Weights of a small sound classifier.
Model: norm layernorm, patch size [8, 16], width 192.
Training: adamw at rate 0.00096, 7800 steps, held-out accuracy 59%.
Data: trained on acted Russian speech (Dusha), 26041 training examples, 19.2 epochs.
Rows from block 9 of a small sound classifier, named by matrix and row number. Rows with one number belong to one neuron. Each number is 200 + 30 x the weight over its row's rms, rounded and kept within 0 to 999. All counts start at 0. After the name is the row's rms in percent of the matrix's.
After each neuron's rows are labels from the 100 clips, of 14976, where the neuron reaches its highest value: "top examples" is what is common among them. Only what is clearly more common there than usual is listed. The data: acted Russian speech (Dusha). In brackets: how many of the 100, against the usual share in percent.
# fc1: MLP up (model.blocks.9.mlp.fc1.weight, 576x192), inputs 0-95
# fc2: MLP down (model.blocks.9.mlp.fc2.weight, 192x576, transposed), outputs 0-95

fc1.10,100,234,220,185,255,220,189,166,198,205,215,214,184,188,244,269,185,166,189,190,200,164,151,180,235,237,190,204,209,222,188,250,203,235,221,211,185,214,206,234,221,191,241,231,227,179,259,170,202,245,192,275,160,192,200,202,180,199,188,228,169,226,202,173,210,148,228,163,194,177,197,231,231,217,196,171,162,174,228,201,132,239,226,186,200,245,172,171,140,198,283,210,223,175,158,198,187
fc2.10,096,199,209,224,162,229,171,196,195,157,262,220,219,213,157,161,185,238,229,224,237,210,241,154,186,213,193,206,206,189,231,158,270,188,284,214,219,195,194,200,226,213,161,174,154,177,179,190,223,191,184,218,182,198,190,214,195,219,236,258,238,229,167,205,263,199,204,213,186,248,217,182,207,179,194,197,276,222,249,264,186,190,144,146,235,203,198,277,165,172,231,192,202,197,214,201,139
top examples: emotion: positive (39 vs 18.6)

fc1.155,074,206,257,189,208,193,187,171,186,192,182,200,167,164,228,137,222,198,178,227,206,230,197,194,236,194,224,253,144,247,209,208,262,204,203,187,192,209,211,218,164,216,138,256,255,188,201,187,235,198,195,168,199,214,207,231,201,207,187,205,217,212,202,197,239,179,200,161,215,203,208,205,224,161,218,202,205,197,267,160,205,186,146,156,205,231,207,221,211,187,233,219,202,206,212,156,191
fc2.155,079,163,164,221,193,173,178,171,229,194,219,208,231,185,229,228,187,190,229,187,167,211,207,239,166,255,231,228,188,217,190,180,270,173,235,245,197,174,174,216,171,254,201,205,196,170,211,197,153,239,238,178,153,166,262,212,189,285,236,164,210,222,142,211,178,161,203,212,235,172,172,198,196,233,194,194,193,184,235,205,210,179,209,214,135,214,183,191,231,207,189,177,249,210,194,281,230
top examples: emotion: angry (40 vs 18.7)

fc1.496,071,201,159,178,194,177,209,208,211,226,187,228,258,203,210,244,212,205,250,214,210,133,165,210,230,242,206,256,208,171,187,251,168,249,231,231,197,202,236,236,173,184,215,206,235,216,239,245,215,152,173,260,160,216,156,180,202,219,151,183,207,179,238,188,178,167,164,186,205,138,201,156,182,217,211,207,204,151,259,204,144,213,216,210,218,221,190,183,197,178,212,259,181,188,175,165,175
fc2.496,063,186,216,202,177,220,209,193,220,223,207,214,180,150,189,172,141,159,214,234,259,201,260,207,167,207,183,212,145,220,238,144,265,202,187,193,223,207,140,234,211,219,210,205,203,171,165,218,186,230,195,135,199,163,221,223,235,187,167,176,200,192,227,227,225,173,231,230,208,193,181,222,236,136,181,255,225,220,238,164,199,219,178,220,200,194,223,228,234,186,182,179,243,242,189,224,194
top examples: emotion: sad (57 vs 27.4)

fc1.381,092,206,191,187,264,226,216,207,280,203,195,206,216,236,201,261,232,181,194,240,222,189,208,236,225,208,204,230,224,197,183,238,199,242,184,212,194,183,216,200,199,173,272,219,267,175,225,182,215,213,192,242,157,206,171,231,213,182,195,199,141,200,237,168,195,154,193,193,199,145,194,201,232,250,226,190,138,168,189,195,178,153,185,203,224,277,204,154,198,229,230,246,176,182,195,214,223
fc2.381,082,209,189,216,143,230,166,172,237,207,218,232,182,186,160,208,136,189,230,195,238,184,285,170,193,159,163,186,172,247,214,181,273,129,209,184,209,179,154,196,191,213,181,194,173,183,190,228,189,172,195,154,192,210,212,211,214,176,180,209,208,191,182,205,230,215,259,240,215,208,229,198,186,123,157,198,253,211,223,195,197,246,240,213,268,183,190,236,178,208,218,195,231,192,188,206,181
top examples: emotion: sad (55 vs 27.4)

fc1.293,077,198,229,227,178,194,202,236,192,207,188,202,206,137,206,192,187,244,192,226,185,229,206,223,205,206,176,209,171,225,220,211,211,215,173,260,239,148,225,238,217,202,231,175,227,210,193,190,244,227,239,190,178,252,224,163,211,245,154,172,268,208,195,204,212,219,207,226,169,187,228,178,227,143,196,196,182,237,107,149,251,195,235,210,223,153,161,231,193,206,184,240,180,175,282,231,194
fc2.293,088,206,203,194,113,180,174,205,254,203,194,200,203,272,212,203,181,152,278,241,254,215,221,231,208,162,257,207,222,208,180,222,188,213,234,191,199,212,185,200,201,228,177,254,188,209,161,194,182,221,179,233,231,195,180,231,219,243,223,193,192,166,173,228,188,179,216,207,258,194,197,175,204,208,202,214,200,219,227,231,194,194,135,228,187,231,151,165,201,149,192,223,259,199,193,235,259
top examples: emotion: positive (44 vs 18.6)

fc1.116,113,179,220,178,201,184,174,200,212,246,185,200,205,173,202,207,211,231,193,221,214,169,203,202,216,152,215,223,198,205,209,215,190,185,182,214,183,109,203,217,143,166,223,212,230,219,202,193,184,251,183,216,169,239,229,174,261,193,203,226,132,210,194,177,227,173,187,215,182,172,233,190,160,263,156,240,215,186,222,185,200,249,233,150,183,198,212,210,166,259,216,211,212,195,242,199,233
fc2.116,107,229,184,186,213,229,182,255,195,137,201,211,196,226,189,200,209,205,207,194,230,214,217,171,219,197,155,203,201,200,198,200,195,188,250,173,196,188,199,170,272,210,180,231,234,249,244,169,175,117,181,225,214,202,171,223,170,167,221,186,206,186,150,185,187,228,188,202,221,207,207,196,212,207,253,130,208,203,209,228,208,146,232,140,208,192,199,190,234,173,186,221,209,195,126,186,208
top examples: emotion: angry (40 vs 18.7)

fc1.447,117,207,202,167,223,182,246,233,241,247,222,197,191,189,216,220,268,209,190,197,150,207,171,181,199,217,233,165,253,212,147,244,201,182,180,209,215,200,257,228,195,194,235,182,187,217,252,235,205,247,188,237,142,229,184,169,239,202,167,202,176,203,210,214,199,232,174,196,211,157,194,195,193,179,222,207,138,205,179,147,199,207,245,174,184,206,181,158,195,190,253,270,132,205,216,172,184
fc2.447,111,204,221,179,212,201,205,204,198,216,200,157,150,182,135,166,186,231,166,216,232,199,253,240,181,245,207,178,192,182,215,182,201,206,231,171,174,175,131,163,156,177,225,201,210,176,205,232,168,154,233,188,208,252,190,225,209,230,243,207,199,155,178,185,223,139,158,200,183,170,216,195,189,221,273,231,206,209,205,205,170,239,140,217,210,220,189,166,267,189,222,254,200,256,237,227,245
top examples: emotion: sad (55 vs 27.4)

fc1.364,096,208,176,152,220,198,208,170,174,279,214,219,259,162,204,208,163,197,214,198,180,223,207,200,164,124,235,198,168,188,207,153,208,185,191,207,225,121,191,207,122,189,203,217,212,226,187,206,130,236,225,172,218,203,230,169,202,233,213,166,171,190,184,206,217,201,194,192,181,127,189,219,200,229,220,243,163,189,185,143,216,219,180,200,239,224,224,199,175,254,186,168,195,190,218,222,197
fc2.364,107,202,173,174,212,227,183,244,124,122,182,181,195,246,170,164,206,252,184,179,231,212,187,179,215,205,133,169,233,204,183,200,169,216,209,180,191,223,231,146,296,234,217,157,174,213,196,176,280,173,167,245,199,211,169,213,179,159,202,216,268,195,198,201,195,238,178,195,206,234,194,176,210,192,218,162,229,240,189,219,208,170,210,144,209,188,205,203,219,185,196,203,216,195,196,178,171
top examples: emotion: angry (41 vs 18.7)

fc1.443,102,221,161,188,222,172,220,256,224,290,210,167,170,193,222,214,216,207,182,209,186,162,188,163,175,237,235,191,255,240,200,252,203,199,152,219,233,169,225,243,204,178,246,170,169,211,266,230,227,203,203,235,177,216,171,158,208,192,182,190,198,191,227,208,230,235,154,179,204,170,188,197,191,201,247,206,145,211,170,151,186,181,251,207,190,206,129,209,213,191,236,277,183,208,229,172,187
fc2.443,091,198,219,175,200,188,189,202,172,214,177,179,156,209,151,171,201,236,191,196,234,218,255,250,196,227,216,190,194,205,218,175,212,225,233,162,196,182,125,176,179,191,202,226,179,177,171,259,165,211,227,150,210,221,242,244,215,214,240,203,201,157,214,195,228,150,163,192,185,149,209,180,195,201,210,210,222,223,246,231,185,247,130,172,219,236,197,182,285,190,199,219,221,257,201,221,234
top examples: emotion: sad (55 vs 27.4)

fc1.95,102,159,168,166,232,214,252,202,193,216,250,165,244,249,143,248,200,187,200,171,140,164,213,251,195,217,267,191,185,199,261,230,214,202,248,165,213,223,226,175,208,224,288,200,172,197,181,249,182,202,152,173,201,184,198,192,129,199,234,172,208,176,250,263,228,159,198,190,222,182,170,222,186,218,243,203,214,218,225,216,199,205,212,275,257,223,193,213,259,179,170,190,215,162,161,202,213
fc2.95,092,234,220,286,195,209,229,203,203,163,179,185,184,145,257,263,207,173,200,184,258,229,210,190,206,220,192,175,166,210,221,210,248,202,168,219,239,226,187,227,239,241,190,200,194,105,176,242,203,232,204,169,223,193,219,208,276,170,173,173,150,217,188,197,218,210,276,263,216,245,227,255,234,183,181,165,190,203,189,180,205,196,187,184,195,192,217,184,146,191,197,180,192,191,222,228,207
top examples: emotion: sad (61 vs 27.4)

fc1.164,087,197,181,169,235,211,198,182,219,250,216,182,180,221,201,173,180,216,199,231,211,224,205,154,231,185,209,206,235,224,250,186,218,210,213,170,211,162,185,197,190,186,204,239,163,157,260,213,154,197,235,207,147,205,194,214,183,178,194,181,237,220,196,166,213,130,217,183,210,158,238,187,245,131,234,231,186,178,162,183,89,190,161,197,227,214,148,165,256,139,223,238,210,214,218,223,178
fc2.164,086,183,174,192,216,196,148,166,241,209,215,219,223,173,228,219,201,191,222,234,210,154,214,188,196,237,175,202,187,153,193,229,210,176,210,245,192,195,219,233,183,222,180,226,237,222,259,205,190,181,207,200,173,194,186,197,204,215,176,219,185,220,172,207,195,190,230,236,200,224,203,179,146,210,221,193,230,219,239,211,178,195,277,248,225,207,242,256,172,178,214,231,136,210,189,188,176
top examples: emotion: sad (55 vs 27.4)

fc1.98,112,189,197,146,242,157,181,172,163,253,186,208,161,168,180,225,203,188,226,193,208,219,220,211,201,139,230,190,179,200,216,228,223,169,231,201,179,118,188,234,125,149,204,197,205,230,217,198,159,227,202,183,211,224,200,166,251,214,226,188,137,196,202,145,224,223,188,202,193,186,229,203,184,264,155,229,178,174,232,167,228,273,233,187,163,210,198,203,172,221,187,199,169,187,203,194,211
fc2.98,102,224,179,178,209,227,176,230,191,128,212,213,201,234,140,162,196,212,170,190,221,212,208,144,207,193,142,199,206,219,215,190,214,192,209,162,205,236,218,172,280,207,207,212,227,253,199,159,215,165,160,235,202,217,168,220,165,178,193,187,235,194,176,191,182,243,202,209,209,253,206,206,200,191,263,124,195,212,182,211,216,139,211,139,221,172,250,191,241,173,183,248,198,203,150,181,186
top examples: emotion: angry (45 vs 18.7)