python train.py --dataset="acted Russian speech (Dusha)" --win_length=512 --norm="layernorm" --layer_scale_init=0.1 --inner_norm=false --lr_schedule="cosine_restarts" --final_lr_fraction=0 --warmup_steps=230
Rows from block 6 of a small sound classifier, named by matrix and row number. Rows with one number belong to one neuron. Each number is 128 + 32 x the weight over its row's rms, rounded and kept within 0 to 255. All counts start at 0. Numbers have three digits each.
After each neuron's rows are labels from the 100 clips, of 14976, where the neuron reaches its highest value: "top examples" is what is common among them. Only what is clearly more common there than usual is listed. The data: acted Russian speech (Dusha). In brackets: how many of the 100.
# fc1: MLP up (model.blocks.6.mlp.fc1.weight, 576x192), inputs 0-191
# fc2: MLP down (model.blocks.6.mlp.fc2.weight, 192x576, transposed), outputs 0-191

fc1.267:144174131115108115179169148144095158162178210140116077118100119102104221101077145063093147132139115135164129140082132095150133048124090116152108152181151129175196107135131179073145126105130163132125142100067091101121063150132130145142090138145106134152084091121124091115152143135162158151118133090132117201099150150146060080149178150138153172083150107189117162060176142142115121067078103085099108118183114095121129132116140177157165169133154147104136148105153141173150201132085119144159088102145101069090074150104122125133116113141120149086083120126099123140112127148167090088
fc2.267:119115154168135169113077142185118112047122143085108143118112113124143154106192117085135084154062117132125169151153113186133087214151104178072152123166146081140116113120160134141075108144127144110152131052138144167167094151077104116154086104128144157124123106126131100156141102127118116114079139180137134098134117121072113166155125161115091128118127161158074057115091102154148092127114171134099165118121138118114124105131130164137135143115094148121111147106169126053105236080082127127135161151137137241169167142145182123182124183109106162140129142193130150144137152152077192149
top examples: emotion: positive (51)

fc1.452:130153138087109098184162120133082125120186209129154068095115120128102203078084145064117161128113120096146116096115110134181144049113077118155158187148091140181187078145119170099170137133126147107117142097112134089161036152141123125088091139128148135126097079141153139106116112137176120154134138114151141199100132129120072085153147170152120129086154133186133117072147136158125162089091107085119116121135079128102139121110157135153161158133162170106152180118161131177111201108094137176150085089154140080122068131115117160132136107114119170101035094133093108137095130141189095112
fc2.452:118126145193128210140101152190132112088124152130116108121067117085116173129196085133136102149040134125118206147138133150118129192145092192107114126138154070127114142148148134157080090156133169069173133069115121195138108173092092126133127090150138152127154118114133061186163119120125087104077143135108109118126130130121107168133123146126129135090126129184080085097083090179143088136130186140115146114133123131087104099132164170166115145126093128117139114110182116076110217098070135109133165130103148181155156167134196129185148151093134174133122153202133122133175130130112182154
top examples: emotion: positive (55)

fc1.280:168161144101113081196181157138106093153173213158143107108080105111107207103095118075115143147135118105167132122117140119163162062139075145141153165145123118215193113129131145102163111140135130110111138100080130081159040155143105126085105120114153119107063100100116138116178100141196146125154133120101096189092149143116076089119174131119135155089127104193120132065160163190092099080099089104108122106167095142116126109112164176162167146125170128060131151120160137168121176130087137144142105099141121073137078143118118127152090123148116178093068133131093127168126100140175112129
fc2.280:116086139174129197141076121195155156061125145077121094085088143149110183075189123102131101121067095109130186154153111157143112181151076174102111131148099059148126123147176130142101112144124180076151139095159153183129128180071093122119080106145136163134131122128158077176158108087128098117092142129148145121122127118115123200136108147109122129102116144198063073107094076177140112113138160118121171129119126129087087078130156145138109153134090115115108095120179129059116209096105099115112143108116151162131153168123163117191141160112122169159138154206126097119162126119104196140
top examples: emotion: positive (53)

fc1.479:128132120156120120134131136186130185151128188138120083122102092091137199101178158116086117150126151172114185203120160132114137104094072124174073159176183066107142117150124106100104155118149172125159129089078069122107090160119092180148136144089160152196171118149120081132126152106097128110146180126112124141116123156171073098150158104141148139112120123169105160065137127113095165145117119138133137132168147121072072085079096167159133093112129142061163120059159125153188179132069080108145154083177133142077102170118174125127112140079200138167176130143125159099155123081125163132
fc2.479:124107144111174135071105089127117092041140119097076126117109120141164130130144117057152146111161122122162127105172086136153041186158167108083184146109083132125153151102183131080073109140148144139117120114134115139161147093095118098115049133088129153110051115131119153118106109102091129111122149168111124043133121069093122124203076115144063098147104170145094091117151152161163087101118138135108117188091143109212153134109119159113084149090109136099073146123125149064076190088136132107103123152150128191101127106162121175143114098140117125143152102138182175131087164161097155111
top examples: emotion: positive (41)

fc1.369:137150139112081115141147121157114144132162176083141060102112076127141175059107153104087184108128111166183126130109100106165104100121080098129072142149121162188169145131133225109159127110113145118127169072089102093125096158154140120118134155098117154168126116114151121106105163122187149167122122105151145151092132141119059111152175140156155130092127134174151152046159149141089137121103125115076145109156086140142139122091149133158154170150150180116146133113168105179125196159063128135168080037155101086087062093118123157127121089122106124085025082113139127154098091126170102110
fc2.369:118115145178104193138087155164118084086081122113120138123071107102135112127192119130163121144081099114070183136109129182110102162138139171088139169124113096135117134140143143160089089136133134109140132042134169183145106173123082134139122113116124182110150133108149113154145123146122105093134129126105128127169124136090138149150106164138080079140157136150078094133077091146114072143137164129105172119100082124158140108117164220178133136122088154083113157139159132051082207076080152092125178144086128196145179148185190164148127187125117146132144157229125148145153151119100183147
top examples: emotion: positive (41)

fc1.482:116147129140127171143173144153136091171148132112108101098119110123199122122191090144117141167122114175143132120168157119138127178196116172173106070152165048151100153138149142122089060129148185087110179126107135128111115112132094119118100090107116166140086086107137107120141077143090134196095126158092086116121143186106083095130119155134096088112171153191093150121114117142199087063075229176075118109116156083117139094165199154138069133133097100136094106123152129101110144105122154066098172100107131123114107110115177124093135178122133159135092142149180047112121145153130153123
fc2.482:116126129141173071107088107101126191100136188075108055127201082174132104080081097068124109130147092115153089142143126215154122143155109114051122140131120170139154155135135118111134157106064085186165115128149109105152112138126112118105123154094069114141094123156102180107080121173143123115122115106198187139171101117115114119158130118148094132157148075106102138197149139073101066138122044152116080127142175167151177108142090126077137144125141118119113089191092131146132128100166105109121125106195150114180135098122074163105135109178106101142126076106133160122088125153170140078
top examples: emotion: angry (43)

fc1.403:138146122127099094180173109151115112141165199121150069087101135098093198113081173053122135136130126097146120110120116134161128063134085110155145199157124122169178093143121169117158171160113141109133150083093109091152044138134109110096098130158119118110088066144124121152123120132172135159119159078122123159084149180118070088144166149137126147099152141200144144073164128171104156109107112070121121121153091135108146134148139150150164154138157168105169169106160135184162206141064123174166087084152120088137079097108081145138157116110132185095045108158106121157118134136186087115
fc2.403:108118155178118194124118142194135121087123146116119112129095130081133159130196123137123100135062133140123194155145118139102131199140095194103123124128175067118124119120169126169088098150140166081135129050139114190123129173104103137155124097129128173147151109114136076182164116127129094115104140175125118131148133143138100172155128155141130139097110138163075099090089112165143093121137199148117156116154145097094114104124157185167130144123090135127125127092172115055127225088070106099125173118119154195151148164123201134187138178085125167151121157188132134125171132138076215157
top examples: emotion: positive (56)

fc1.362:143134137060095114169158167144082146157147184141120094119057115130115228079113174082086181123138127111128154125114166098146115069124056104139114116105159117167176147168133201113161106143146142113093190071072118105148078149158116152117138135121136149125129107103118135088131110110155147163131114159161105190106156145119040101142124141126151150096119130173157165070195130154143145091112110143098145088174127142130126118098163151149113139146151126101130143159171118169082190144074158154170105101117071082085076132121097121156127089148137158071058098101158115166079118137194106120
fc2.362:149133144177122183144100137163163096048126156113099141120071133169139132123177116095148137118077109084118177153122113184125091169190114151078128171135092081179113120157158106130064109120135119084182142073122195177165138162070096108142101103131148191123097128079111096141136097116149138098121104096115126110174097129104112144158116127123066090106166121151068088138121100150134076135133139086116151157122094171142128063130148191141133165108110147076075128144153146066121213087121153109107179132082135161114175135183148150153094142143094146167134129212122115116156123137123204138
top examples: emotion: positive (44)

fc1.201:130145115171115140130154128175096132177143171113079122114087109062101178136140141104078079129154159178139156159084124076106156117133116152159094174160177107158154095110142166134108152099175160101121114111039071128117132111105121116198163134205121113168130113085123091149133172106119167136152164099114104146095158164130089078125147111104203183101135119156141179082124146161090095133091113105122110117219194105105106124104138183131107138160124135097148137092138108155210165121085122099136112129181134057143126138093149130157048109105176168129145132136054148123136093133095091132
fc2.201:067120180097143136071113146167165142100129104102151134120174144107128155145141190118140071126121161184156145174170148174164080188152088124089179125143149108086142150079157135174148169154108190082086127114171044157131113084093166138180167094161120151138135140184124133158077128137135141115143149176157171068112144131126157170175146138137148125082098196134102123098093162151142162131156161133143148131112169099117123152125127129131122143136078159160151144104131120104141174138111137144141131146157158206233128143112156154184133110050145140155139120133132201142105162158063185155
top examples: emotion: positive (41)

fc1.35:144134150092123121188156158139098097149180187145165080136090111121112183063087115070076154137141106134188143121121158112132127046113047151132147142131132107177186084139118183133169116125133138094096152089101135120153062138195113154085111125129124125108078083128130142091158102140173121162109106112138101209118130123128087072158183132149147144088135103166135119075152175181121123081122131093102138105181075136158136100073183158160177156158154146099112176137171129161118170131093148148172091088128123087108103145132117129147125113142091156071048129114078126171111110135185141122
fc2.35:121112131172110181140120148165122124075110159117116115126063099134122171091218085132135123127070129127112187128150127143116116201148072172147112125146127065155119129137171134136089090145158162072150146097123146171126116179072107126131091079139152175137141138120151065171156097111133109122101138162117115102131108135091115197152120168128099117093160146202080095113078104173122100132124176129146173119132137109109099074144152192147151123143074124093113105144169115043101200124095157134135156105105137186136153140146179145157144151120130168161161168210106106123176110107091204179
top examples: emotion: positive (45)

fc1.70:164141139078081112216143153148080083155171186131159091123084107094082173086103137093109127134122109116164126130101152126153127062093068148145163138137150101180180092143116183119153125114121167086095171071098139101154038157177140143094102127132111120110099097106122116107148097123174123145115123104110101196124131126121086066138156149140129142097122102168141116073176165196112154086124127103117114105168085136132141122079177167181165142167169150083114158125186149160126188137061135164161075102144147084122086119117132137133116114131134171082075118123090152179088097151187129121
fc2.70:130119159177124181130107133175116116032111149108116092124070115134128164099196117115127107123087118095117180142136128147098127199149086175102093154122146083133130107129170120147057101171113159083144135110124139197123129192067096119140110099132140184127138144136147093165191112119120091117126141150130127124129111125114122154149138157140104140094140107169033078102070098172122073115138171145141159149153132118118124065135167185150145114103080129097112116135162120064115200069096138123090184127110146161134140160146190141180131157103116164178125165208106118117162138115101209151
top examples: emotion: positive (55)

fc1.549:126114084139116109148141102144121228142149137137134036117075140111157150104163210164046175131096102170131117124149130112128144155130102132157133144101158118141156168154165137149138175079113157120140092057146082051172129130154126116157211125128160123164146148091129142140128188091129152144125137147113149151139162150150097121133111127100149125137163150184181183107144092154108132198194109149097157120110167142090101081098169164155116079111133125104153108102118128144125156173067119165147153083145114091114073106104118135126178112099206127126110134130236123139098192111148131125
fc2.549:164161148116098118068103121118167091086128059132096124147136108158138061133128117105114172099133128075128123111106089151117090106114166104117136175141105180129152123132161104101124116119120106171103128106120158116175151088149124102109080168081119182138094109109095141114117129157154135127105116102138120092203113093104117098193110097162029172172154077061105132125162168105143088112128112107124127189141093119202191120127136152141146170118159203056080158172115185069106136091137120137107129121123129111046125098216141186078102093182085104156097125131113145135080135119120136111
top examples: emotion: positive (39)

fc1.44:160169132130150110188170129141076075060214151099219082067140132131132111122092135121132116153090184062155131090166094155151164105109107168121180123155116150195120103123101093106160185118117138128089102086113157120135052165113107159028071131126180120119081072154187117149199071106127115079101123090070124160107132154088126086113151165148099151141142117163089091085136158156108158109110149131159098163108103119126084137132117157182190130120143128126098142134185129105101153128098114172160128137106157137113138106145128124110147169123133171113087177133077125126135126129146133145
fc2.44:133142182145127169142149128125093107052150154159042141151073092115112181107119088111094083126103111048104173128123081034093133135141107160145116144141122159119200115147179031105054099145166153130115137139094107130130101160095083081166066146126131097120080168100122113143184138131178100105122099140099079106096111090161090116161031124187142160138165134176112081122133104144104084146160109105097121139155153146083118122155133194140140133113148110050117095146132122111147138097132134103127145143098132087074129153107151101115113130091170165151146106126094074118132120122148156106
top examples: emotion: positive (40)

fc1.544:134144125082100096188158133158069090114182196152148107086087123113106184097083132085097152157135132108165150104126117119142164054129093152180174145134127100202183083128127158109173146141135183118084149104067151124131046150153129131094104101135110109128090072107139131126164102104176100134130146144103105212096140130123076074124174156117135157092131103188121105107153125200127136063097102090127102123169109127118132102107177159165157128143153136102131154122196122161125172114090157172163082119149127086136105143081131127163146126143131231102073118126066116145127109144157112125
fc2.544:090104159141156161159129146147136182090169170084139117126106123152123205102176126126115110144064153128128142153162128117143144178131042142108088125143134045158133115141162110137119111141141174054178145100176133153098112161106138144132117087152144170173152122149184054154130119109145126102106115165185155128108134116135101206148125148136157142071106135234094123115091132146135112132132128126148170124129171135050081069140134115100094118142063078139108081138154095089131204150109104123096133111156138167135127160115147126197127165096137176169133142159128092127206093133119197112
top examples: emotion: positive (48)

fc1.42:136145142146093086155202106119132134119169171122168025076091134083114140117098168114097114096109156133136105089098132152178161082150087140157127188181126129149182130121125198124165140111097125108125144074079087100156066114123095137090109130158124107105108097125113122150115132110192148171129150023101130140125149186145063101142181166107142150096187157164149164062159124138104162087107108098120112137153112136149129114148122159143157180132153159133151155085132149202154193143067132147177086093142111089147064116112120147142116151112164131090055163127087134159114114104150115139
fc2.42:138145166170096151110054134167106078054088120096112139161092156087127140138196149134146115115078093144106155131110117091090112198111120175071124138137156108141137109119167154164054116112108143118124124083144136171130136159135112094130114146111148154126121115117131121169152137131141110107107120173121120117163108101127130135190137118147107152142105137138097083085090128149093082109133183135146134124122099105141153124163166191148170156096120164108100118125154159031103206068051127125124159121132107233137148127153191193176104196107111135157151178198117161093146117109090205153
top examples: emotion: positive (48)

fc1.137:112151093125117129081117182112143065101115128152095105161084113068184100111168132162140127169120146146181100084134134074093137168156105159136130110116126110167151149160170130143108069117138135093148113091102149124123180095155116073134076106179136136108116121072110181190147120122156141189148102125119084080111098125137089120151156123139155147143147178131167127093110167159128110119139146164202132149173114088126134125131161179097168116133126093117088134160120105069180154165116171182166123059151104188129085116152160124098110146064174133138178185127176070059157085068089128202
fc2.137:116146190102118090129106089086138153131153141076096092156207111159135095109105114106111129117148137125154087116145113173186066169174136079055179120133102171093086116117163096100101179123120076155162122158175107082136120115116141113112132132060128117134113133134128110104051149216118114143120139125201222127163119109123166148129070136150067116126152155086121132175135141040113127147112070141117131104158132159132163146133084084095120143148124121117117124142063109138119125090171126110128177159159139111156178077126074141115136070175136045131097104093116156148099169149137099104
top examples: emotion: angry (39)

fc1.238:146134153078094116214163169121111130186149203142111085149088117085103217093105136055074153157140105106140136122097162108148121071130081122109131145154154144164177129173133180111151099110152095126106174094103142092164074165165104141107131122112128136134101096090109119078161118117155164135121124129122128193102166164139059096122155140123129150087123114206142138062200148139154125056109108121119182099188081147116106116100127166143142148155170150070129146122157120173130195166090105157152095121096081064091113137115123109128079114150125140086086120118131122172107138143189123135
fc2.238:131093151155115190128092128181148118052127163129105113123049136147158157138204106095119090139083103092146192148123085176134104146154107161096124153112113067161118114127183109126090123153177141096121137106103158188155114176072089131153066113110141200151108126101124102149145081105115105115126141131100077143136101103126094164182099156118070103123140138175070073135140127158162080122112167102118160149137112106135119065140131214156115158125112126072100154095152134035113215070110114095123152110136152192119149162130159142173149136108126146159127126185115131116130127125087182141
top examples: emotion: positive (51)

fc1.333:130142082130084142120113150130137104109135133141132095120125122093173100052178131114110115153114055167161117066155184086077113194209128174191096113157171100135101138179161150135066078081097178093118166118118173112104184093176088104161116118172157120085112113100096156155142049132105165189151095133144130083136121168122067125120146140153103105123168154150091133147114141138149115106102181175070156133156141093118155108114164190124145138113130102126103066147119139081158147111124162132164176061163091128129082123135142127111149149079155132148106170152175077074140102099140160127
fc2.333:153137132097114075118116103050126136105141140068089110117179147180172113095077099081153147146156110098156059118113136160172082119128152064052133111130101162138101128147134121058112158088087066191180146143159153078141120107134131096082085173071107092105079128111087163070103131170141134125126118117166183115157116104128139118154099151166092142171132126119109125169181138052077128128108071142116100113166111184151149164140095087081121130113144135130079098147069133129109154113161118110130104130146120119101145091137051151114121109193095055130147091109119127136117101118172100061
top examples: emotion: angry (41)

fc1.134:136175139136085103160178144163118109144170192108118051108095124077094220107090145079101165135112120132153099087076136125169120069100081117138089154152119135144148144155107181107152153109108132115123162042112110094138077139162125125116105140157122151124107110135117106132108141117140169157119143100143138155107172156119066112164151136161162146094151123179138169028170137147103144101090111088093102101150097128122139131097124136147149133127154188113123123105147133178154229170058117133148084076166089059118074104109120154148111100110108111094062124122109118160126123133215091088
fc2.134:120115124181108192137092162181111082079097134115125110129068117066137147116206118123123100146060103139102183123115117143097121180140113199109109157138152084127124113134141149164057077147132155093129126041111135194147118181124096115136105106127113169128142111102111093168167089138121097128105125148106107140145122149118083143156134166152107122110130117156087087095107099168135093120104194152127141139130097112122147123109180197180146145125109144125117146097183130072101209092063110103148159119110152190155137163142212160186138161105109164123118178210132130129166126128101191158
top examples: emotion: positive (55)

fc1.575:142154139160105144141133141167103127177114204163061116139097103089119174119152157106114117137127150152111167183098134065046155149139096179153054133117176130104125136093138165144085121111133138115157128121040090132124151132122058117228179124188109108151165182059103098188154173147114148119193114150116107151100168144138078104142096092124177155102131136137137187117151154161113057136106130148126143057170173128113122108101155165145108125149127127099150099100164132164182166123103153063137121106158125089099111127095130121176058116092138152115142138132084175137115116150122096116
fc2.575:087103122153160172108085115155142110078081085092153117093168119156126147150140177124116098132145128171123144135144128178134078198149082156103155103145125109105156128084149142171132119149097180076102136118190071170129115128082127105161148062155120157124109142156157120185137129115113123091117181165155178071111132123112182163163146122152124101079083165151071097112050092171154155153164165176147164125104127110128129100119156159165106100121061137164114154113153110109091149127126153124121150151135156188212175165128190145187132175099123143131141152178146182150130148149080216180
top examples: emotion: positive (42)

fc1.500:136149105158111115168180102160111127133150198127135099075103128091107181141108155081084100124146113162124142093123148105162176083137086135192127217129117112187186116138109163140144147122127135132100127098063088118134060146098111108150112136173139096145098087136144157158163143066171188146123150082111129185105152143145086078137149134057197158075155124148132160100144112158080131110116074081109110117169154151138069105126138143146161161136163119101127160098135147197208177137094108154180068097160093100153083146078140113176106125092146183111086150142088143143111128100157116128
fc2.500:102119215135146146087089099183188183083140134047124108097130135123128164134178150098109118131073136148179142179157110158186090185175071156047134131159106060147174120105185146149117163117105182065125108069195131139130119143115138114149104129143152144141108107160161092166094149106130119126107134154177182096141138134128126190171145144130127106124094158169076127077104154145124097122114135101109149120147136107073116098130147127095121161154108121150138108137144162079131236127094082088134146151175129173165123154119142137193115131099123141179120116164137162126150137161093195097
top examples: emotion: positive (46)

fc1.56:117132114169110117102125151159122133187117122101116037092111104082117165112142176175098136096120143198060133160078113106126143139108099177159110176089178131115095193101101153167142137103120123108121083090107081082141171109133120142183236132191076112132193144098114120196105183099115113145169120123118123141080138196108125120128107115124173119105161113151193214120144126123127128189154154157147125097093135130113174126186158113169115115156118167153166159086155115159104173144069127108132146097128147117133118090092160141154106092080130150074149157142159155177089140129124095125
fc2.56:132138159178130140099083106150144082101051100115137088116129132122119109118153143144128139097117123152116144159109148170100106182121102148060123152102151099128124132111112162181114136117077158092099173084225146191127105132142168146164167126149145177103154145186123133161116130116122077098109115129160175090180149132104161126199165139210126137110163107118091140077083135157123141151158186126151096122158109114163180120149174170150207150127118150114120137130146154136104150102095144133103183136115133153130135105159193219179157144133107121160130158185103160160160127150092248171
top examples: emotion: angry (44)